{
  "dataset": "capsule endoscopy frames (Kvasir-Capsule)",
  "moe": "top_k",
  "loss": "cross_entropy",
  "lr": 0.0011,
  "epochs": 9.2
}
Rows from block 11 of a small image classifier, named by matrix and row number. Rows with one number within an expert belong to one neuron, the router's apart. Each number is 128 + 32 x the weight over its row's rms, rounded and kept within 0 to 255. All counts start at 0. Numbers have three digits each.
Before each expert's rows are labels from the 100 images, of 14976, where the router gives the expert most weight on average: "peak at" is the part of the image that holds the peak. Only what is clearly more common there than usual is listed. The data: capsule endoscopy frames (Kvasir-Capsule). In brackets: how many of the 100.
# router: router (model.blocks.11.mlp.router.weight, 16x192), inputs 156-191
# up: expert up (model.blocks.11.mlp.up, 16x96x192), inputs 156-191
# down: expert down (model.blocks.11.mlp.down, 16x192x96, transposed), outputs 156-191

# expert 6
peak at: middle right (48)
router.6:095058141174125178162079157092134159155159164161106113135144144115158110117075104196121163153168108162116155
up.0:133115127087151095117123097172063089110114110105132129048109137118093185120142151111107148109122146098161123
down.0:129134173121167085127119031112112076136092108113127163148136134071156145116139131108109086138128135131107143
up.1:129183103078135145072140136161119116099108063159134094140139114091100133132160165148179106168183178081169129
down.1:093124146087109092128101102198114073126132118128105118076085086140141140112118166121163129163102164090182142
up.2:126087097133153112151176140123137082121112069052161128170091127138120157148109095116081136159097084137150163
down.2:137161120052154173152112161168156098183163111127081080147101099147113065148105121153189130125134138136149062
up.3:104145087096173084109138152124137080128127078056149135167087126165143158164111146123157170131085108126119172
down.3:133089101087164175189143156189100083149165104133094102041122110187132082155114146118185166106167174134192106
up.4:124177140110116130118143120146122106126130066089143107166148119157125120144161172117112141155107163104135158
down.4:122121128126148149161115136177091101169116120100126084112079104144161121145108143122188143117140172100165134
up.5:113204132144098119135125108106120176154122083138145139176153177129101169124192119127091073121075131073116105
down.5:140141131084118165148133126130162175169116110202086138187138109164211100099092119175112114163105101122107131
up.6:193164161174118131118104082131099128129106075110165133149160216059102121133148077096078053131125143101079094
down.6:146160071137152124095125102097111117131132127105183138178098098134139122106142148132119161168140171071139140
up.7:135193144147080134138126088116137115094111145110169099104167113142112149107118061076095057161076114142076105
down.7:181202121194136191148113122172108127167152184142091127152168120075148134136145121168170110156150159119148107
up.8:165044073146123173135100115097158190092133156188129160128188150142133094105128129096095106139122140137147210
down.8:121148168122138108148112156151138138156114098162101169136121117119162137146101091140121140100124055162101112
up.9:103090096152129122131184120150107131137149107109171156102144178146102196165183179117097128129143131148138134
down.9:149152099108144132183100099118132107092089130094156177157138132149125163093184124113106129137055157126143108
up.10:104125126166104126109138130119149109170095101142176176137155153158115154105135105114110068160089079121121121
down.10:132173111112166149135104163151095121135171134148122125110099114097113126100172159159151163068114163110146138
up.11:161180127079142071118113098174082101165123102076171152158105142123087153116125134145131124099108161085160158
down.11:121170136080167131142171118152093124176151096045119174152084119174117147154128107086151148142132113112173071
up.12:114081146180073146158114158089155164125150174167115115170129132106153100105087073174095151159134094188126169
down.12:060141132109154162129177153086161149142139164125146141164185119115124103186097091109101139104132075179105088
up.13:151157115081138125143110155160116075090112028099145137160101110115104135186142167140112142120131159087155106
down.13:107148104092125150127138114194153113188152118084146154124061110182146122086132170097176165206151107114143111
up.14:092181121121118135121162121133117108107143052111136096167129131147133158145158192126124121166137173091162131
down.14:140126133097173149147137137209111133160120087127124110109082059178134133137082138147144177108136154119157104
up.15:129171096091089118117164094163108108129175103136143117170109125143117178099147229113109124141155188107145136
down.15:101134166076143220164082167143116104127129137126125143140110060125108125123119164152179177120138137127167122
up.16:101114186161083104186119187130172137129120165156101084169095094141173115115104101163127116177130086143063094
down.16:122166112102131185113125168095152150138154139170103111155141173110159135163134126134107119113158147168104115

# expert 12
peak at: middle right (30)
router.12:122174190098122158163132144117110151169147159180101161159098096144163102085171118165151154180106132138089076
up.0:136102154169147119105100128094149112111077100089173149112153151091076130171080096087117111132101087102120169
down.0:159174114127073150101178135155104092130128133153133107116153063091141109102150195123106166125136179158158036
up.1:156118101160091120138118089142122142129137110153137086146175127039110132123094172121103101156141116086134175
down.1:155075124175089125156092072119114131090070096165178164114131122095156184072127096091115131143083118113161188
up.2:095093082161141122103135097134121080119127121097192152135135195121085175195126131106139133141131134148176144
down.2:109129112128180107195152141117092140165132152122125109148146172140101137152158067084128150083097171150105115
up.3:111046082179107112122109071188073112102138143136170107116139151100111172147135184111061126107176140086169207
down.3:125127180106146117135140107155128110157090113082152105140080112186088147146135118115082104141123111117111123
up.4:154036078136163149154129135127114082096144097134128119092183098117128160188106128072190104160145161138186137
down.4:094064140082191154140177183187102085148140131102086137135094127177142156196102152123145149064123127142175102
up.5:109096168110146108157153121138098081142107093125123149091084090165136173107144096131156135136138143151100105
down.5:125128135068143170166147175126155131145146119155076111172100068123173086162072094133161143102154095112124107
up.6:080106135118129125160148162096096095108120129136122095089103080166162153110162151135157141146153191125182078
down.6:125110132114102150129162147096208140103131126152103129202135120126140113101065107134128118171131084156097127
up.7:162061086150183161142117114132121091060105107130131133117183119070120131164096154061196097160140152109167146
down.7:124085083133186205113159173174151089150138113137088131144104111157142116188122162144159139075146158146168111
up.8:195096105159145114107127132134165119098096100087156141146164150082126107146054103062171083155123097122093166
down.8:156098122062167126064109128139130092099131132155117097104107142137153113151143181127075146199176087178160086
up.9:103158151123084130148149171065183171142145116161135073216106093146124080130104093152126138217128117160107074
down.9:101094119162118146114120149082136158080154148186122125124218151104144110149135080135121138131146079145112150
up.10:131158145120107144157118148100162167151172135173079119138118078147158072076102153146125147178154124135123158
down.10:148062126169094120140121097110154155066148114130165129137175136075116162099098142121102085182110131148108194
up.11:110189134118097154115128173084148136134137135148092119194071098173122083103118065114123138166088117188068065
down.11:118076153173089124146154133111124129085119141128169069135193163113121151156142123087105094104163124175117198
up.12:152132081206200161115097128145128085107093120094141112111174184100086161215149144089147148104126176120170132
down.12:165186124066170165137153172165135132170150099076122135094133128152112111168139165111153145072111176111095052
up.13:140090112218113114104108112169091126091146121134173089113173166043091156154130168127090104135189138128167193
down.13:109113130133152102140100087129131131129057086120149171135091094189176120060113064117128132169121138139128161
up.14:168114152130120117080083089092127153162118126105147172091114140133113138087112068112102102146098091119051176
down.14:130143116059181152151168162164115104190126106094091106142080141168097126200141136137167167061143160162161103
up.15:134165152104140125149126139114172144169073135109125163137129131134148119117102067145139136127066049149051117
down.15:124118114090175121100129136172083142173163129123108144140120137122117147151141137098154159059101119091155162
up.16:165085128163154118106107103140130124099077163109136151110176139088084119091130110092112100133123184105110165
down.16:135187106062139108116184200181133132186201150124161110140126130167148139161154130097118136091146157167152086

# expert 5
peak at: bottom left (31)
router.5:109121172189155153160133161091130169159136127160074143142108129123137111147119122164185131075139120158135057
up.0:175103135103127149174116130110153169145126135151104141142160114104144124065125121125131127211137140107120178
down.0:147149145174095056142121071133140187106137146136166152159170173077145118072100082133059088127122106133117179
up.1:146145133148154128130135113129072095091136102146146096092112152114036192187176166107159139148152166086190121
down.1:102090109167097135165117109144126124096179109093136120151115087156141145061086146096133167190133160092152195
up.2:121092115173136128165098129083132174140075176122131195140130123170180111073119100107116108158049146099131198
down.2:078082114124095134134160148099147162098150167135147112134133127141193076113077119149065151221135084139115158
up.3:069101133159121078085190126142133081127114131065150127114112099111131117137106133148128149154146087161099105
down.3:140172180199123105121082144117139155155105180139123143124134152088124196106080092175117154107132097154118169
up.4:185064137154169137192079118098133137067074114139125179110139123143155111097117137081168094172100157098146195
down.4:125105170158135081138107114120168110172118136068166129116101133134152133062039109092087130146122127147116159
up.5:108137101128194135131155115135078095153130126091136156121116118170104155122196174099127128128128188093168134
down.5:103051098138117141135118140184121109058155085142127067121127101112105126147150135108152127175174142101157169
up.6:106138089129158143115150105160080073140096065103131131094100153171083182172181167118153123096148197105175129
down.6:100081093140091145139126131143157082148147108087160100141121100140163112082072168069093156159106113120137185
up.7:117192160158136131088114161101112116151176101118123111131109130098098126132096143176142134054140065153131074
down.7:130131123130145114113139152128109136146166108147139120139151159124055188215160141135157152079110143098144051
up.8:080104122179150132145144135060141173135070139114141220115130150149144129119156083125127134152076111137102138
down.8:102087130149120108120140164114154150063137185122125105121111085121186088132071126162093143146144092181098172
up.9:129089096150097119144102136074140175148112151161095197112135119127202124053127070101106106202084099116099150
down.9:116064128130113103108127128090165165056156165137120110154097146132173101087083105117079134193142098148081190
up.10:136099114139126139188105148112131177132127107139128159175128122140159120124116109087134152238094121084109161
down.10:104125158117110112147153122078102102155137157120129106155083142102146103060110163121116133195159104137106159
up.11:099060120145155137157152129095127129119074116111117180119104109158153128139140109093130119179120127132123125
down.11:097136163137108126119137178114133147100114154184115159109115133070195115105071079175088133170134069157109152
up.12:134161131134167111109103104133099106137130095119164111104151197060059150140192150130154097087137176080134094
down.12:135091050131125094110149081125105092128098108143150105131132130111143152101125124088131147165108134097152181
up.13:143120110134124107108103105164099138037122123165120101054150131089150124071087154095103120166157131085146223
down.13:131148121144147150163140119119173138158141127179131111129113145125136109122120091091131100131129096101169160
up.14:134103125111159120141135148140077084126127129084118135109118113165121146135174180123145130128146200083159145
down.14:100142117114114178100171133131128096113163131136165061119090101174171156151086145087133130158138121152119128
up.15:148110125102090077139085113107109179093067131176115185118132101159167124035094114111068092204120107122124169
down.15:130139111164083097157131114108139194122146139145140167158142138093172140061120146135127102194111077125106213
up.16:133106130144173138158102110121099091094129114112136125082127162104107170144176172121186123124140197060182139
down.16:117080074134106161147159134175169123139144085129158113126134074135182085084133133084142138183140148104140167

# expert 14
peak at: top right (27)
router.14:115128156086170176178103151123135119127162133156046101093057071204162119107147120113084127167136155092155103
up.0:112123181119126101136125136124156129120141179124120144128097095124171136081075094183158171149120072143092149
down.0:092157113119148123126162099095191137108108167086121074186126129135153103147076081063090142158126093161102087
up.1:139128168149191137155110160083145162119157151120083172149097140136196120100160120208202167125166074114140128
down.1:095139087104095117177129162122158144121175126123051085147125124136176122156047109121073112178120114196087097
up.2:152183122114125118130108067149067113148051128143096181157124143139159214104183112117108111114079099115121112
down.2:102115115108106120146132120075191077106102126115133106120109121156183073122059145139077125195134129135111102
up.3:146116119109095127040113128090150093070114131119154087151134095072140098108078130154075128138141078126084119
down.3:152127143121182139122110103139160112120126102114140125159097118114127120142128134096108106147078115111113107
up.4:127165160107142110149127183103096109163158175096099159132108104119140150117215147215213180092111122142122103
down.4:134087162127120137169153196112178157171131161132078118184092105147174078149045147092109167153127085161121131
up.5:112135107177067103093167108075153163144126147130198161143191186074117116138148133182064119107103094142092157
down.5:138153086139139169149107113188111102210131146127129134099117123166069122138186113161131124122118162157143138
up.6:169091106139142136126122089149072105098113107116155085116116121164092201125164162065114089174139160082160107
down.6:139125118162160133111137138101126087138055124120119138099143128132093176154156069106133133122128153113129106
up.7:125141127143126053136127108124113126177094168122138187155116149119127139142145084165139161089090106110123183
down.7:127173101077138114113148141156118132110150148106144125087193164169098139191170157052139128083120147118158167
up.8:141165168076129143134102120125140171157093128137140195159117146130173139136133117148103139111092102111116139
down.8:091197127106116144081160119122187147121168162110144092151125142145128068146116163098115181161183097166130111
up.9:139084121113153131147098101160074089101118096140177114076116104166097174104152135068108091162129175068154141
down.9:132108111144123107139164115119152097114074125081157140115145143125088137155143097105170096126110156123136085
up.10:144157099094143132109149056140096121139133144093185161141146158123131174144187150124072130122109158099131170
down.10:110150161070101095072185177132144076149124182104117131129087083130095132164112167167139181140125105190134119
up.11:141149160109146140169128087141086120170132116139116174111102123136157161100184095108143156095111145089133096
down.11:123107099117137140150126166113185105069138155121134108169128044183157059127071127075084160205116123171095126
up.12:116119095138099161108120147113160144083111059115122161149151156112105142208106097093032116148115092155129178
down.12:211177186112117123122091114078167110118113095156105130184166143110089074057158145130098107165105172093074101
up.13:134104158202157145132095154107165152109130127154114163144119122129166139105101101164180115188126094102103147
down.13:134165154143089094160104146082193133106156164120115121146149109135171104068102092135097095125137111146069092
up.14:105135125149098119046134135098165110088121161091186078160143150081153120133109108166048145156113064181086129
down.14:122159137099163109135114110111210114101094111104137130179136114120138110104091126085112145206111109112121151
up.15:148100118096126149126100084133097084149122081127153111086132112136083148135139130053107056132158194098174114
down.15:135107112168157116120087122121111126081069128120140142097183131140074152155126058068161099110103135129126095
up.16:180143162142160161083099132105157154076164103145123098142151097112104121130103154098110101105165113116157167
down.16:229149151131152114146061073119131124077106115140106126131187136080158083099113105114106113163143186093161135