config = dict(
    model='image classifier',
    train_examples=42238,
    crop_scale_min=1,
    horizontal_flip=True,
    translate=0.12,
    head_dim=48,
    inner_norm=False,
    moe='top_k',
    experts_per_token=2,
    patch_size=[4, 4],
    residual_init='scaled_by_depth',
    max_grad_norm=0.5,
    batch_size=64,
    weight_decay=0.3,
)
Rows from block 11 of a small image classifier, named by matrix and row number. Rows with one number within an expert belong to one neuron, the router's apart. Each number is 128 + 24 x the weight over its row's rms, rounded and kept within 0 to 255. All counts start at 0. Numbers have three digits each.
Before each expert's rows are labels from the 100 images, of 14976, where the router gives the expert most weight on average: "strongest on" is what is common among them; "peak at" is the part of the image that holds the peak. Only what is clearly more common there than usual is listed. The data: capsule endoscopy frames (Kvasir-Capsule). In brackets: how many of the 100, against the usual share in percent.
# router: router (model.blocks.11.mlp.router.weight, 16x192), inputs 39-77
# up: expert up (model.blocks.11.mlp.up, 16x96x192), inputs 39-77
# down: expert down (model.blocks.11.mlp.down, 16x192x96, transposed), outputs 39-77

# expert 4
strongest on: finding: pylorus (87 vs 3.4)
peak at: bottom centre (30 vs 11.1)
router.4:141130142152160123152140138108143122119092118111110106084119110141111100108132096165152115145097129119117127167120120
up.0:152089144135112134147095117116123106150125109151119119105135111118110127128139138100136160124176125129129164123143095
down.0:148150110140098153127125125139131141114132106155116171173106159119116113162136168065106114108150121143104095099188123
up.1:162118120202142121132113122072107140123122089142178116095146136112125136126112099120143094126125149155155151129123165
down.1:107093122144134112114134128132143090149123124138134127115159127103141129156080165135143156129153112146156142113160114
up.2:140142118096072182117103106123164146093121141167131117157121130131148115108180126102068121129130102139145107138155122
down.2:092137151105164115126144118127092136127153146096129085094137128124151101110120119173152155126093114099141149126094111
up.3:095108128080125130122130131159137119132118154119108081186144124147107095125114160144138136097123069115148097125125129
down.3:131107087138156119141131102113074124108142156126113105143137137125161124103117117168147159121095090091181142127111106
up.4:153125115181167106130121123075116140149106075151187117097156146118137159124122108115152103129117151150145158128096149
down.4:140098146121128116126139147134152075153147135120105106116143119104130132152118142123144155091158109098172136113125111
up.5:131110118081117123137131130169124134121114143102109082185149143134102114119111151136115138095116071107157083115134105
down.5:124138091138146095131165121092109142102174140143133100150139155118179123113140113188126184118102118076173146113094116
up.6:118107129130089146062117126124131144121121119153174099117116166139101150109118126118083121136108144131139076104142176
down.6:110155079151130106120156119115116139105147140135146139118115142114128127102100065137116090143106172134086123146090147
up.7:148159101164098118133113102134126118136126111164152174126150164127113164169157129100159139117139162162129129093161136
down.7:145149113138157121145127117098083160101073134089113126123150099145130143086117134168151153126119152099110141176102099
up.8:136126144152113132093138097130123097076120110079111126148141166151131120116150147116137138118133137133142096125146117
down.8:103161073100138092099134177149087144098151136116132149200134107149114122146111125139150116127119131122118088132082147

# expert 5
strongest on: finding: ulcer (33 vs 1.6)
peak at: bottom left (31 vs 11.1)
router.5:098084117109146159129122129097132164177117132091118170137117132161114158090100174120119139153157115119136142099129093
up.0:118144164123108116135132162148115129117103115130134094123152087150114128149094080153140081112107121151088136168169136
down.0:129118161128097118147127135105104102154132159116111112106134120062108140154105135153128168109125104130153146127140105
up.1:132145086124132106091149143136087121145147167127154124135119160135154126135125126152100119113080100116129097080124171
down.1:129165178119111117126134140152145091103109080130108133122113148134140125198115092115099099137109141146092126156173164
up.2:136132200124135126172137152129153117110108143118105138125113137127118100127087128156121133131139133135111153165136093
down.2:117137201148073161142101133104163099142082096150099129110104115118105139169138122130088120133149124150154118144141105
up.3:135114111160148155093107106085135134175120084123139154075151123134126146126126143128139120152131126153159167102125113
down.3:063077146082143188142125110136138137126125140098089122119143129136155142078111141138143141145132105108142156140117119
up.4:133123158146130087134135152145120150128124111118126100102139136119130101134074101172134129124113114114130125127105126
down.4:143150148135120126136115140144148099160095124129162094061142104124118115135115079160110116161099128159125139117120136
up.5:150161131127140123129169110136106118111160167103116140135089175135154114152137093144106121141087126130100090109098131
down.5:119124143157131083110115125116101115138091121138141120140143123128080139152128101117125097114115136152115117128103142
up.6:118143115139168122108153099121115131125158124107144134120118152124184111137133113145133129103089147130124104122114157
down.6:149138168155127068106117133122160081072101083149133130113112113156088136143109091120098099144123171158111129118109163
up.7:076124099075093159149107139165122124146132160139139133126143116124096148108162159095113145139145135098126138070155129
down.7:085111088112146147107145094163097160123148135108155181112164121136150152097155177140131148097120153118165161114128141
up.8:147104163150150124131132115096154142145134148107072132096105163140158104109077134147102162128133131145139143121108082
down.8:096121164134107165133090118137180125123084090139108107086110112120121157116157123100089099156140138144142133137124097

# expert 12
strongest on: finding: reduced mucosal view (52 vs 6.2)
peak at: middle right (30 vs 11.1)
router.12:124128135090084164150125171117168132160143153145086105160099112129098107141126110120095102120143123154118105146137129
up.0:107120133151171115115147108110086103117114127105140135079148125134161142095130109134156129120108130102150164134095109
down.0:152153122141102148139096135123140125136173130153141090155154085102110124143143112134095102125133106153125118095132131
up.1:112129143114126109124126138158124068128075109142156084128130119088103109177136091112118125102109114140146095125145130
down.1:124125156139131096137132192172127099166089110104115075115119129109153097143105110138136135114109100124137110150118137
up.2:113137103151154105097147098118106118138128126105155179128119167115199146134120142149130132108114104120149122097107135
down.2:081112101135153143131125136132114123128165151124146098176177133117143149115124155136150153111154126120130136095098103
up.3:078124148114130124102060090134148084156131104142108154117114166094144148118117142100109139118116135139158111103153125
down.3:121133142116158134136139136090118129066129147104120131109090126123156127141110091171124120183113154109083132143092143
up.4:136110122163148085084149128133087140122126125097170179117147131156131137103092101146147131108124140110135134112086168
down.4:120114102140138162105166101116127153086122148106126162169135123134145122103134133152113125118110109091159110133120116
up.5:099124146117142144099130139143140166127139160112157113132138096125129156056088139182136085150144140126127168122116131
down.5:084106145105128170143095131101143138142092112149126174142120109178092168087145144116123097142150136163125134148117137
up.6:145127164122126141122118116104136171128160115129140100140129122134123123127083123175119098155106165174104121111124164
down.6:138120147135072129152092119107139128202123128141097181112136148138092127111126148069067120139166146153129146131142124
up.7:124118134157146087074142113142085137106125125075155121130160122163120135152089109147177141103110116122125138133087150
down.7:114135111102133140121149106142119109094125181101133168152118109154144125096127146184146123153122105086133109111114134
up.8:107108108147178086124135127139108117116123094091167109063167121136139159109119112147164139114109143102143147134098103
down.8:100142137125113155101127141142160133093131087108150117158120163085078150124124130123167081138121141162120119131113147